Weights of a small self-supervised image encoder.
Model: patch size [2, 2], depths [2, 2, 7, 2], widths [48, 96, 192, 384].
Training: soap at rate 0.00095, 11500 steps.
Data: trained on Sentinel-2 satellite tiles (TerraMesh), 36250 training examples.
Rows from block 7 of a small self-supervised image encoder, named by matrix and row number. Rows with one number belong to one neuron. Each number is 500 + 40 x the weight over its row's rms, rounded and kept within 0 to 999. All counts start at 0. Numbers have three digits each. After the name is the row's rms in percent of the matrix's.
After each neuron's rows are labels from the 100 images, of 14848, where the neuron reaches its largest size: "responds to" is what is common among them. Only what is clearly more common there than usual is listed. The data: Sentinel-2 satellite tiles (TerraMesh). In brackets: how many of the 100.
# gate: MLP gate (model.blocks.7.mlp.gate.weight, 512x192), inputs 96-191
# fc1: MLP up (model.blocks.7.mlp.fc1.weight, 512x192), inputs 96-191
# fc2: MLP down (model.blocks.7.mlp.fc2.weight, 192x512, transposed), outputs 96-191

gate.101 105:509525488561500533447457489491500446500441500432476473464473468500500425527500527556511555500500500500458442477500518500500569557500500500532500500514515500449457532500500500411505518475517535521500500418500500479471556508553500516526566500500535500518484500404528500473539521560472569500
fc1.101 101:500509429429482459439500464515495500543583500500500524447515524551500488403526465477544478500400476500587500554557464497469451468500500545512536479471550500612500500458463462500526531500541454431537532605484500512500500484483506479543442474553528500500456500474461500484576562455498514500
fc2.101 105:501380500500449472443580500500500580471439423546537500524500490500500443481558500515573456500500586559500500557500500561472467587521500461436500510526549443500459500555500500500511430500525500451487549558508500477434461500446500479510571496562500500500500555500473480575500476562590388500
responds to: snow or ice (64); main land cover: snow or ice (48); main land cover: water (31)

gate.387 104:500465483533462530520415546555470549449444403500474500477500500500526467438500500478552540500478430412500500500604557586525536540500584551483500468471475459522456520530500500520503500558554517540491548500500547500546500500444451486519496450519479572462500433559500513456503485543459461469
fc1.387 093:415500545500452472445522537551517538500500457507566542500446500500500461500456519489500565515530500450500448499529553492568500500430415449491470500473500500500540539461500469468528470522441500500500500500460411523500536466411458461556500464486500561555490450468500463500521500506500483500
fc2.387 105:541482389500441520500448500455500578500508469533468482568471501500463541463480553485500568507500500547500473495500546539412487500425441467480500429500500488495500445474500500519500541514536500566500488476500500479459463500579525500553517426500500442461445431488564512494482562526542500446
responds to: main land cover: water (30)

gate.205 095:473500529483509541500518513500593500547476493527553455546500466545465510500573526506551500500440500536478563513540520500455500464421500444494447500592477500500548538378481500479500500518536493437513500500500500516483471445587486478436554500555433500451500500564562500534500558422529421473
fc1.205 096:537562520551500442568500554511442583417507493448415542463500564500535458413500540500531599547560500486556539505470528476500569558540560560549428524515468450521488523541500444500500500472482527582474454500500500396530432555449480549567500460467568552500482463432537484467515528500500523558
fc2.205 101:467500541518500521544500509503466561478515477542477484464545500497500515514456544437496417500500558431483451512515565500500548500504409522500546500552479500551536370526466479500482548533472478523569511525525500480440559428500500439516438412510500537586492601447500479500500448508451500438
responds to: snow or ice (48); main land cover: snow or ice (40)

gate.453 102:500479500555514481533526500500525500546538463483536500480538500500426462477557529552549471542436476500466500461500496541500546500500500433462450500528500569500462471500541558500500539475455500569558460500500500547540522450465500474417522560500442500441478500500492538500527353521432538500
fc1.453 098:500537482500500462429500497513500530485461557536455467500483527439568446479500478403500557467500527448500508500482555491476500444500500573530499566499500500500439529521487554448459440481500433500420549426559500500468485452557500554568426500519533535545500470500459479482500627564544496500
fc2.453 097:539511480500508500511553473470437477537476479500522518532450544374473568461469532583575452523500543456539500500469583481565500500534500451500500452433429554566527500500496441500466477500588500447549516500500472547500499546461500524485544500464523562475522472501506512500473500564537551458
responds to: clouds (35)

gate.403 100:431500456490500500483450581530595472500500489549500514476558528500483520563578500414419452489527519526582500443536446500492477500544500489513520457577500500513500518580500500449500466500568542500546480500460512454447550591535467463500456500513457581500481500500525500454500443446429500418
fc1.403 102:543480500519571560500591550412464482449500517480457444449500500548500500526439542468551563463441459500500553569501500500446545466466457515588478466461565542506535500464500453535529500500539500528500558544538500507463516398464613522500500533430558500595499500426427503482500500545500500568
fc2.403 104:393536450435533588548500500580500508454467500560486500500458450461472488533477442500481527475500403507406519459552500565455541566498500485559558577500514500509484571561440503500422447500467483567466497500519550543501500500584573500500549573601500558522500528470500500500486535503559446468
responds to: snow or ice (47); main land cover: snow or ice (40)

gate.202 095:500479593528500548542438500497539572574432494449500484479500406500500429500500481500453413500563488561564547467511440476500515399446500509548500500525536528442500484500555530455475505537475483458476516498556518474562556500539500500524500437500499504448478440500478500576485500563500500433
fc1.202 093:580444533484538546504535514450500500555570519541490566531500500466450469500500523500565597473515466467500440554500449500523500585521464488500542423481552476592500500491525469469500500434500500600500474500451479500468521544500530568463534617500522451446441552500480436469529511533500465475
fc2.202 104:485500487530570487435464469500455500500446516540500460532505500475562499500558581478500550462500436500493500406601500541450422500550501502495537492514472440498467467500550500507594538528528531498437434489418508500500533426425519500445538500491500500457500500449449535474500500531525456500
responds to: water (73); clouds (42); main land cover: water (41)

gate.105 105:576500537457531507500525500500438484500455537546532454486476579511541500500495454429500500518538500453500500520500533464439517440558500571433516498527514442433468569534521455534500525498500500550478596437500500425500500422528468500500549500471547532573500430451575500574519563440411500500
fc1.105 092:444500500500486500490508500487535458486500555540463500525522500500439438500443514500500485570500500448500500500455500576583526577500476434586477455500408500499522485516500500448489469453571559442500469500459500549471526500526546500500436500478500500500465513454453500500416500501557516487
fc2.105 090:583487500561540500500500446529471496546541393432500500520493424519500521439466500468500577500393500476527500501484538614500487459500453500501537560439500517500500555533527560423529500544491404500500500500502467520499500459599500468594487394500475518500469497549476500534525423511491484494
responds to: water (70); main land cover: water (43)

gate.459 116:500500468466522518602589429470500557461500523612460475507479473500520440559478431500500470536500480564448488459514540455459474513500427500500500459518498439515513500500550475447454504510500528465447548432500525500500500455502467506517457505532532514626514451476469500468502500500500506500
fc1.459 104:528509589500462414467417535500500520543500440405500484466500525500500482446553500465554500500533558494549500473475536500500525432553545478445457498480483603566500503524474515557502473473550478468500500521539554499457387549500575500500500547452500500459500485551500480544500527500500586459
fc2.459 092:500543514500491541500566513500518501483563555455462500500525581426531542565559547472558585536528473557484392467514543500432559454500500500577463442551538539455556500552500558469500500463500477589471500529541481500463477514530503465500553500557500500500500500533521500523595518519437444449
responds to: main land cover: snow or ice (34)

gate.338 097:521527519500472500486500500420550474500531509446550474579458500500452500489522500500500523515500500464500500470500429559500466521530520487427589529431546480538516500565500509564472503500536500504500479443500486529462472444530532536500500530484592558456507485500467602586459542564522500500
fc1.338 094:525500544446500423452442420500484500491500491529519500482470518530604533461428505500500487532472539530477492508500572500500434460500455513556500500545500544442500502555550549580527442549522454500442529440485454427435447531500451500515500500471471475500541591438481500453473459566520500560
fc2.338 090:500535500408523500572463557479533533553402500500455528625467538505443476576462493499500466500466500500500430500515462526500535481523484542569445549520532431478543534500382500434500553470510503496500529500504433431500500405500463500500537503500500500500511590521473430530463500500551500500
responds to: water (76); main land cover: water (60)

gate.83 094:545500500500500523543500500564586568565401448500480532497544554456479554563500500475500457468505500415466462555422500490491558484560500522500500500475507505500535452496500478465500503543428472408527500500545566449500500417563554448442412500595513500543475466459540500547537517442520466554
fc1.83 094:477500480480500547488500500462549526544516533449500495492541444471500468483527553464557467456462386500426567446406538433530450424500488500511583482500550500543478584500596500500563491541500509514459439475500547500430429520474464500508426449514498500414512543485532469470562555507535541500
fc2.83 090:505446467500481500500616518500553500500558500439500414500477500507518499464500500483508427507471553492462500446500500553539476536465500549586500500500500467526500533459538531459557500472568500513513440461460607399572480500500500441500572500460469517496500500464546500488547426507508500500
responds to: water (71)

gate.332 103:422500535568590591500500483519459598500500507512500462467556469500538475469548511500500567442530500446555452502500529449509533558445500518515474606462454500508537458517525500540448597441500546515500500588452469519500495523516484500500556458500468536467565561500500465497500522463570492437
fc1.332 095:500477500421456482553468492500545476466500500425500587486500508535454500463566482472500500500500492500483569500500537531591461500560500500500510375575495442500442618525514553500552486530503423500490450500598543535545467500500532515500451530426452401500443483446500430500444500500500535467
fc2.332 094:500500500427521437500553552500500489540500500424500500500527402442500457461500459484485524515417439450500500504448536500542405500470520494500477500524500500530458500500532511452500475543500408476590536446500546538522512462500395531554500461410464500652500500541465423500536522534477500474
responds to: clouds (66)

gate.36 097:468500558500462474500574435542478543500438500467546488529505500535580497500494564481545552535505436561511576512500450490500549488425510466571457476475479500511524446524500499570557500588500502500500500487500526544500470470476492500463544455549452500567429500433477427523532518434506500481
fc1.36 098:500481555594500500470572500544533458510451490524500526500500542456449457500458500526450500519456500619527468500420481408500555500479487592563426500500469507546564433429500554446538458500545500500500469500530378526444500524451580561500500500488519563500535524553500500500500523500500500541
fc2.36 101:500500500583539591529500500500468500465500509455500476487489581492500478517486549580450443550468428500491462528500460516500500544500500508502530500497500500496438513550556500500463472500488541525513478500500518451385500481500500500449500475422565520405500500517463507507421500500500425500
responds to: clouds (37); main land cover: water (31)

gate.222 092:480500470500447548426528458500531500426588462529423500509521500442460523506500500558542557474405568500470584467465500500508538500538500549549480460470500500500481480500500532502496453500547460451500496500532500500521500527526497447500561500539570479583462500627556462527500567500623445461
fc1.222 094:500469527536409483513464492554500467506376500391500500469500461494500444522526433457500464413540575562541500500500588488500516473509545492483518541471426526470473538424492459435525454478463446528500500500554528482500494500440506472500500500447536497500533447414467535505500555431419541500
fc2.222 100:533436396567566475472483538500508544536500500500614537491440500500546580502523500522500459521535456500527500534466500529475521468512538521500518500393500447485500500472547500492463517530429472500509565500569500527494493537492438478542495500479485500514470501502535440558488485500571556500
responds to: snow or ice (43); main land cover: water (39); main land cover: snow or ice (33)

gate.465 082:512565500500481500549537500500451516500571527429520500520493500466464468500500534458500555444442405500525471438485500492538476521496500551430461500500500500433452500500500474512500578612500500580500413500528525500540500491460500474500448536586524481500526535500500500558513541500500433548
fc1.465 082:481505500500546500522456500500409487538453500521500516500500542500517552504568500500500461454485500542500577500516460500500500401475500500513432500578500443500462559454500552500501540500462554500500466478474453500511566500520531500589500488420500503446500522500448586478523558500524587511
fc2.465 086:500480500500500459452398466500536452500529500520533403421431440485525591554500440504539551500481510500516500465464500500531608531483431500500500566558457553443455500500562540495500494503459440479440486500500500500500484500500413500533458478500428487528500422471458510539554500447499494598
responds to: main land cover: water (43)

gate.282 095:497500425500439570472523534500532455581488552440500500500410454383500508500425408500500453508547447500575446513500578500512467500555582535575500568500500528500554492530545496500440512500539500440500445426510453525528460500500557581498500500500546526453500525500486500500481451516520375611
fc1.282 091:541500527464402413529500561500487472500500486500473535500500463416500431500500422542500505536468461500574500460478473543500573500500601445474477496500451474477500453500490549521500532485420513452581500500480558510530402500488481500598500544475500500470500571472520543496558427517500467563
fc2.282 100:500442500518563500500500500465501490507500520550455551563517521560469469502525483490547500500500407500500500453467539493536500437500500471406485458437598531550500473500543500500478546500542399500500575494556548501452500524500547606531465500491424490447500464436500465500492532501500500529
responds to: water (80); main land cover: water (71)

gate.188 102:442593536500490482479561500417500500478532500531500381500500507510448500500530532513500458460489453533522494435453500500479473500491500505428594481500500500563543515461554397525460524464557470447461561511471568533536442453489536484413511531500479481475500500431548555474500500475470500458
fc1.188 104:464445520500426547442548482500473518482500497500531469453525457500554500500515513500500533534451486500500500467554436484500463552523531544500524500442530500538427500538500534511550500550505521524426643454527678449460572459533488565495450500548442500511498500479455430442444463500540553477
fc2.188 110:500531425500514567518500542480500479509500456500460608489489485500450500500484500500522500500395486510452500456435449549514465456500492505500447527500456494500507500438512479477481471528538484467500588500522443500453505500500455397544480500470500500425430427500500415500572500458500481500
responds to: crops (69); built area (63); main land cover: crops (46)

gate.239 108:453445494562552510462500499431553475614509609500540500521526540525460530516500500500460560549500502555463482512526490461497500449500495527500586500523500512500483427451493465549450451572480520500500424500508456510472464410500461467512517498491475483497386449571528468552528500500407471500
fc1.239 099:467500500513466521443500443625487470500502366500520481500500465475529500481500500464500482500491500566443430500500409500476512541497437561469500526423439380521464467488451496413448479552500521445500500500500443536433577500488500490476484500477554558500564578500547500549500547484434443553
fc2.239 096:506520481500486500506500535450464539449500499500476530565404447500452488500527553500569500554413564400500503500566582441536544500444453448509556500500412502500505500500541500500529470421500511502483500500500463457500458478484499500416496437473500484500433396441507568385550500516491500500
responds to: main land cover: water (32)

gate.369 092:515500436534500537470500500485526476447500465549484528551451501379443448500500533500501468500500537500500500483561434500500483511530538563540500500542576543500500505498584462500500586550419500500570500548475500500500500500500476533549367500460452500500500500500567576452591500500482515515
fc1.369 086:565571500500565456500496500505446494516584500500511436500464500563500441590551500500500500421573500500500500500448421527500542500429498500565465500551487500500518470527573462460547549530483500500485431431455536500561500545506527591472500500500448500518546557500500458535522458500536500504
fc2.369 092:492500500500466500480565538455500500500597497500406524425580575500537570554500457500500437500508500500512488500536520502494500500438527500500577500500500501565500500509472500448500486465441458517500500454428452473486416472500500554430515530500500571574448476500470492475486500486500527500
responds to: snow or ice (58); main land cover: snow or ice (48)

gate.252 095:516532474500504500581500500500500448500573557500464500549500464508500500482445561539525500500500500583500500574500409532539457498496512500500512500500522497532534454500500451457347529582477537547500457435531500530500477518549479500500440500500500523435500540574500500500500518500513468458
fc1.252 097:510500434559467481607555537500473456463531575538398500529554423511461530500500477578500517500500500526547482550449419500500474529519553527558481500551534545500500467466440521560500476549538560563500490500545500464500449586502410415500438500511500491500418500571500500440500500441549500432
fc2.252 104:518531448477501500471448493500492500427536584501500490497500500500452500449500498515488576500562535500463487500516500500476500534500533502433500440544439489500541501531500473474545444479556500500461493569524465481500506500500536543594500500550458549530465477424500540439493573526520515535
responds to: main land cover: water (30)

gate.135 087:490555554418500500500500442418490500563524500522440500471473460500449538539407483500555543500500525498500536500500566500447558500416500580513500396585500514500408518500483568421527500500472478500500443454466500475460541500491469473500556442500500471471500500500538500544577500500450500476
fc1.135 088:553500491427500401541500500467500532500500474500559457517447396500440537433500537500496518500500528552500443500500458540436518494443446500500500456500444571482486527481500500476542434502451500500407553500557500468401500500553545500535500500484491500500538476518500500481538514500639583504
fc2.135 094:577485427453500500500507500547509580480482500536473425522604561552500550500500535450600458500500500456469524432435487451500483500498474539529517538575500554473486500437559486500437429444588500473494487500500529500518479500478410500555500500550500500443539547500500500474500406500552562464
responds to: clouds (44); main land cover: water (37)

gate.487 096:510439511480442599540457470546447500502500498500500500479433500525564500505569542447500500500491452495500507409538573533429498535484447436500432500500500473516513500581434500500500460518492540510481532500526500500500449500476500479500441525548485500398481500588579500461519530523583509530
fc1.487 098:500500481500500531419466551455523500472454500446435558632449429531500552500447529529551500547560444500512560500484460449531524470502518500500514448500468476528534430500450537541443460564500443500499476452568526506500500420452545458521500486500570500545471559473599500475454500537568492500
fc2.487 095:544526500494530566459401476500500442464531500500500450479465547551565530558500500500500431488528500515546500539473559512500573500530443467500456480500500484665471500515500538606500558584445523490560567468500500519551463508500474395500509488510491500500500500431500500500500451463489527497
responds to: main land cover: snow or ice (34)

gate.113 094:500475500450442500594500500536434500556479449471500571484501468500422500550469561500517444535500487500500557462546454500475526513550553492492397508580553580466475529497549494437554500516388500449451494453500554413460442500437465484440500441457445500500519470438518500500468500543538496454
fc1.113 093:441553458414434477560520500471500539521456539536500553500622478500433475523482500547453424501455500548455534469533527508437562571500479500541409478500542500495500569515500435476525500544426500500500486500500523423414482500500425462500441500500585500500461438500562455546500558500500500446
fc2.113 096:500544500500401477500500455500572463450525521556513432434526483526528500548500433450500544489500510500515560455435500546478500539500497538554500500500461489429469500533491465517524572470500439526471491512584559398500467472472500584462494480500533578500546500469607517500500456497460463554
responds to: clouds (58); main land cover: trees (47)

gate.182 094:543500500613500418500479471470436568500451561489500500500468500500500500465533513405500473428455560462500521562529521437526535500558531484552500575481574500500537500520500500500482454458541493526500470500543542543508511524531475575524555500576500469511440596491500506500527500474526524586
fc1.182 097:496500436511500469500456470484561500500462500572559455494500500500543505500528500491489500469564480500568500473462512511485529536500443510500540500462500575530500450500542500490437500515515560446500500500500521500500481422489500500503513546500500500519410562533488490516500500440500577439
fc2.182 090:500449500500521590500553500526506459465526481521548480500454535500515452500545439461497475455500500538524562436500489500500508568500457462482500548519434562410500530500448540545549500469409488500500500532524523468500564561532500481454500567561518564551500555500493469455500620500500459480
responds to: clouds (48)

gate.200 103:433475500481479500362500453487500529423596454530424572434531535500438516500448500500597500500454455525513500525433547491480500500483500590568470500577534500500500500523497520443526552484473480463483500544579527424467500500476564500512500539493530510465482500500416500542532530500540553463
fc1.200 112:500472526504447500500481500500473463504500386500541425438500475500506464589516500500500543500435574438522500468480437548464436542621529471500445463449440545471515500455546521572550480521508443573531525500451500500475500567500421458499564500519500415500500578540540530500500496500549500500
fc2.200 113:547428496500506500500500500500548500546500432500455488467500500500521500452458493471412468521448500616500500500500445486508462512485472593495561482506461392516525525500455502545500500500409500500461524500500579532500489510500525415478445528487500500500500507500544500527500466525480500448
responds to: main land cover: water (30)

gate.503 098:500451532437500537429521500500500554483500543500535511532471500435536547432551514500587532500395525500500503500547576565500528500531500542597513470461464524493500529500457474475420500500548500533500573590500524462518530433474445440546482508488534459500517500503468455500430522500439571500
fc1.503 103:555456432441500500464536484579470500485500500525445464517500481523592500454500471500545539500555500568500461500500553521436500500537480500550511500538500535539461584421500500529500438413539512480532484500565487487507500474482605405575500463471548431500516481462462414490500558500500500456
fc2.503 104:619460549500432441472500500500594526547481418500477474500513525500500541500500517444500450501531509536578569582551479526500500500462500533566500500507429500507487500500500474474536467505567516500509595500419500463539481438501500414500500492448538535468500440454500500585508524484541500532
responds to: snow or ice (44)

gate.343 108:500554438500500500476522500481542500481436442445500463500446446500500543500468524500524500430456500432500538374453429557467571516510470505500495478490465500454535453555458463421500458514500464533518500500566465500524549559445523527446464442500551439417414500500500463458469537447500473500
fc1.343 120:563552487489500500480492544500532442494461468500455500500500457563483500477500500500500542428487547461469513459500444546500590500479500500529500500486500512487500441536423533500466482544458521500569410568548516500441509595461507500500531495440611465416414504535479500474435459500474500523
fc2.343 115:500469500500500440450505559500518500482500420517566508545490512444536510456526532539508556500515500549529446468487463500538459546494491460423534369475490471454500524428546500527500530481532499500505578461423440515512500490589536551468494434500477493497548500494474539496461537500519500425
responds to: water (72); main land cover: water (46); clouds (43)

gate.324 089:470500500417498449500500500422491500525489502500532511500500500460479500449539467500479520570500529492500488480551527445441500500500500471422449513564452500500442513551523457463568500489500467557402565457500537572500500500421483554455569500567544500494500534500555500502518565467473544500
fc1.324 091:500434420552439500529532498562500476472546522500500500500477494461500595544579532549500528487493499463500493479563502500427491500500518434479447443585500537500511547539462555436474517454548544443469465529520411540500455500581500544500436532500525504500500446500500500592500492500500470509
fc2.324 099:500500485464457480577544525500500528500500500483567503502503415500500500496486451489473499500442545491500429567437500500533500500613566606592500500500653561542520563484537561433471500452465499436601459508508503496524500476500547500517522469500549484504500525500569502494496500528500522517
responds to: snow or ice (63); main land cover: snow or ice (54)

gate.229 095:484527479522571500431500541500530407521491517450537428500567466500490471518541469441552500460519517500457534472500456482539537500534558452428594500500528500437552532500578447500477500500470500500493519500500424524564533555528500539513500500543483471503629465500568500584440530463476500394
fc1.229 093:571564500531444491491459510528520500500500514455516470383587566421500545500471500475500549410556500477500474500508579500440563504500500464500500514535526500500561500571583590500500500489462554500466584490517513500500553583567539500538517420504455500500500548500500500581500500546456500536
fc2.229 094:506568500522500478500482559466499500568519500500528574547500525488533535474548444535477500502472574511432465455494500533545519500500472500550503454532619452519456486500500573433433520571533501437498500537554594463569500500500500408500500528500412500578428435541489500543434500500507546463
responds to: clouds (40); main land cover: water (28)

gate.445 085:457500533455459500556559589500578451421561549577467441579388421514500449500534482553500544427534500500500500441524500572500500500525461475446561491540500460571500500449500505500500518500523572500469473448500466537572500500500450519480580453500474470526464429500416500500466499450500475466
fc1.445 092:500500498546500560567409500500484463565562433490487541500553448555549544365457500539500468500500459436492529480480554454478500519531561572540500500456500526455487468520471426464500530423402482500477526500500500456500549463454523479514500421584462576535500500487500440468539566500500562534
fc2.445 098:519500500429428500596485500500484500538500434500526447500500438570500527527559468500513517470525468500500465519441510481500500500559500500481487500508462500500500500555506447500454500429500490500417483538487444500500500500538535511474500500452560447474500432529442500466500613545500500469
responds to: water (79); main land cover: water (69); clouds (34)

gate.511 115:532367500468500500501466500485500500556479550437547545500529462527459530506430553500473500500557500537500500559483464457506390513462433500475433530535563478453525464541461539448479500514342500453534516500500474500500519559482505490531457469439541551557500453518438500500506590500528493500
fc1.511 099:555452500500513570544500500481446470543482558522519500565521481500500514434500544472451500559556408562448459500486528500472500496463473471551458486528567482401570491437500500436459540540488481500500500500500475517451528500500431473526524561521537482500567539546451520548533580500459500500
fc2.511 100:473500513541551500500449448500500500580510467500500539486505475511500586425500500500535546561500500450500507450571512500500500500567431493500581500497508500522499452500500396418533460447529500438486500414425559515437480509567500467588571518544500476414500486494500464451579540500536483549
responds to: main land cover: snow or ice (34)

gate.241 119:518498468491563414567500466472480500475500500557500500459449500505506464531525492555532500500454604472523510493557500551500538458498553500500510569500500507500500500552460442500533487500571505394500529472500478500545530498542487577534513500500500507485562519566500521478500451486483500500
fc1.241 099:564544468557576440500460497445541500500540473500522474465444469537548500525573468492500450504459565495520465500532500565553583500512500500500553584524500502500489543500479500469500434485551500428471473500448500500500536509500558498576494500417500529454584476522586510452521452536473467558
fc2.241 102:500471527490500512596423490538500500452502558500453513554500500476453519531500500500458456513493501500500481484466453447461591486555478500500500498509500516612411443500500500500436446532415520500579447532568562500551490500500531500454500500568500548463477406520587500528555426562500500456
responds to: main land cover: water (41); clouds (39)

gate.316 105:500542537472404450393512540500500529500564538500582500488500500463506526539500527500512504547500429485529500557500459397500500456434500446550500443497432432521500500469522500500500492500553500537465500524541500458454547550500416453449568500506500516484500513530500528560584480576521455506
fc1.316 106:508518500519430557582500488455500520512439525489511500414443438500500473500500537460500472500557482447534545530587438541515540569531500491494461520552462477500509500500541524453543417453451457556480473467566444500500532455444472541500509565485540494538457478500434552476507554500500500500
fc2.316 092:474464518500500582500519461473556500511457451464500544485562454523548563500449456533500505495500541558468562542500578547510506547553449447491527466490473460504468463500453579462513463454529430500500597500473535550449500500500484500509500561454510500500520550500431500513500500484560443524
responds to: clouds (41); main land cover: snow or ice (33)

gate.251 088:500408546500500421500500500543556562500500537439449500442427440464500500500500464500505476500583461500575430509500500500481500484500500453500531500546500500444500500546476510518538602527502465538500500526500507500529476547471443500500500566457548569526445500500500500471500475483532458500
fc1.251 086:415449473500557500536500597500530493500512501519520500427458447503494461500526526500470542495582547458479448492500433547500500488569500535561541500500500500555466347540479509500500500546500455500557583541430579500543500566554522500500511508543532559500565536500500498500582500476577554500
fc2.251 092:500526500500500538500545542435468576474506500583538564500500457451475562500516500551500500482535500500551515500500500494500557478479500500500500530500490574470500459500513500500500500500454449500462484565542327500500555551540536522500501521435437552500502500442520447547438500482500561500
responds to: main land cover: snow or ice (33)

gate.341 117:535461500456500488438516531500428500430577533487455500500460503500521500538462450533530539421521500430559500500500519383500543500470500473563452500530500543471500538500490540500425542446543500506501500476500399500500500514500555576579473474500491424534498527500474560500486465548502526500
fc1.341 113:430559500534465500576562551497568500562500529500591500509500496486462576487521566500541500526449522500480516462516500671502484491554489500500534448476477500500500500500454531513546529496575466500447519500431500500500473554524498450500433445515534553434434433435548500433500551439500472500
fc2.341 111:504516534547427465591432500577530523458500530523553519428500505496548456500504500521545500485500523427435567500470500547510500509500409500538593488459569403535554524561501556507504450511479469592400520440548584500482559561536500500530455399500502523457500490495448434514511500500454500511
responds to: crops (74); main land cover: crops (65)

gate.377 087:534500483422500500573459476500519503483472428500475551567432508554545531500458528500560526569454500477444553500500473532591479500453500532474500583608500500500489470452437500541471547500500443500500574472557563591574500500472531471539436500533464428479500435436418470500500465500583500464
fc1.377 084:500440537500558541408500511524533500537546500626463532530454470500500500500462461500555500627415550500536523484500559558621478520500500482579500573586546447441512500511443527482445541587500500513484476515506500500500514500500500454549500453531455451480451457500452500450529500505500530500
fc2.377 100:529500528538500500491533462500552500500526550472526525500542549443493579492467526530469383510540558444488473489500500502500467500500423500497500500429500500514423500520516560459463551474478500451501564537407573508433571538494601501450500500500478438404539519543502543500500500471575500577
responds to: crops (70); main land cover: crops (52)

gate.26 097:474500484492409451557553515530542469500553502500500432514450500573507500500507515481542500550537479457500521533500399500526453550463500500552465471500428500557500500439500568452459500516500513500500488500508562500559465544500500466481500500476528460520500544562517422422500500563500476500
fc1.26 097:500512439434451407500500470570470484500500510455500531500425500475466520502500500500599500445474533486467536458500500500480466431488581519548500469500483532601490522444537600465467529535417500500500493500423539534542500500500510545500500500515500446511539538500531424498532555426517453547
fc2.26 109:527442464524530420415500508500615531500547479496516588500410536455552465507459488500500548564480526556479500500500569567500404500528535500562500500432500500484467481525491500481484552426500517500500500472441500553478500454576544504508374500500440540446510500500547446500481500466475558459
responds to: water (66); main land cover: water (53); clouds (47)

gate.212 094:563455500463500518461532469446516523462531500587532545500500500500553554542500500500528460500451567535527531554515487500424463442551500474500541476379500500463543500466442429423561571533478514455511429500500500529535557500417447535520563500500500530561519552591462500500500422509500424561
fc1.212 092:419558533468414524451447500540500500474473544463435500511408412500529513500525438540500500460509500432493500425474500575475496457487456590577500545500523549528539541512500479500483392437437500500500500488573500473532409572584560500502499472440458500457441440484500553526479473528499500490
fc2.212 089:479473561500500537500436544467500488460473490462500483455444500500587571500401542640500474532432500491488500414580500548589500484461500500458475480416500474464500426431572500500465531500500497517500588432520466500557395458500500433504500500474500500473479502500550508500534363511500385500
responds to: snow or ice (72); main land cover: snow or ice (70)

gate.76 095:462487500500483500530512500500500500500500604500500500442539500550500546579421511508445500500536472542419500500443500500422500487500500459489504500449500499437582500500500500466500549433447582500494498555500500569500522500500525518462502503512463606564518500481488580553542585483500437418
fc1.76 107:500500500465499457500484510454546560523500500555500487427542444460537500514488515443543477514458426420501529500500487498457466419500566469435553500477463500541471440507457549500620614500405500466521530567488550533437500500493487494543456527457500500554480500438500576500500535510527574500
fc2.76 098:500481550459500489500528500524532550554554500555500561508469480537434500441500486500545500449434500469548495500500454466499429433500500500483500500535500450500564547450525460554481500532524500421500500488417500500535503515500474455404500451500515509419500450500462570536500477536522500500
responds to: main land cover: snow or ice (35)

gate.467 116:465538500500496500448520520500431462500478529536532539475416479470492459551511500500534520463558519543567547430500516486500500468549503500551472520491500624450431494500514494554536530467500434447500518445444447500544441561524537528486500458500483455435433500500488500500540481544500468500
fc1.467 111:530556544418427550443546500500507500493477556497592494551457551501479553533458474457500549500507489523517508475558591560500508546543468461557542464489500602447500457482510556556500500500433514500500534433500455500484500588545500504460486500500469500469587481504481520555500482514439526569
fc2.467 096:500473554518585500500387521481500556514500500500500500500500500523500473401470484500510500500427409475500500500432515525500486532500555568500500537500505471564535500498500489449449478500464485451544500540448500563529446500500490500500594542514500500482545500537500535416567479448522500476
responds to: water (71); main land cover: water (58)

gate.497 093:491498500448500500521500500473561440610473514527500500500500461500427452575482500500489534470443414539485538411531492576513561594504503445546581548453500511445471444500472500470516524461500472471568500435500426510587500528543582511543492402500572477500458492456500474500447500500410439501
fc1.497 087:500508392439451422511500500449500435603449522486592500549443544522474511578492500459465500500500479500521513391470514456435590500516537453500576500458531545500500500500500558500500550500467513523511575500473500515578457500465516517500535457500520525455533482500483500477459562553429424474
fc2.497 102:436483500500544530445490570481500500500500603500500426455531472406468500500496500512542459500497394535451548481433537455567500500444500574506568530441500448589500465500450524557500486500486500459372500519523500500500527455428500500420514500500500478500519541500568561500500468511519454500
responds to: main land cover: water (54)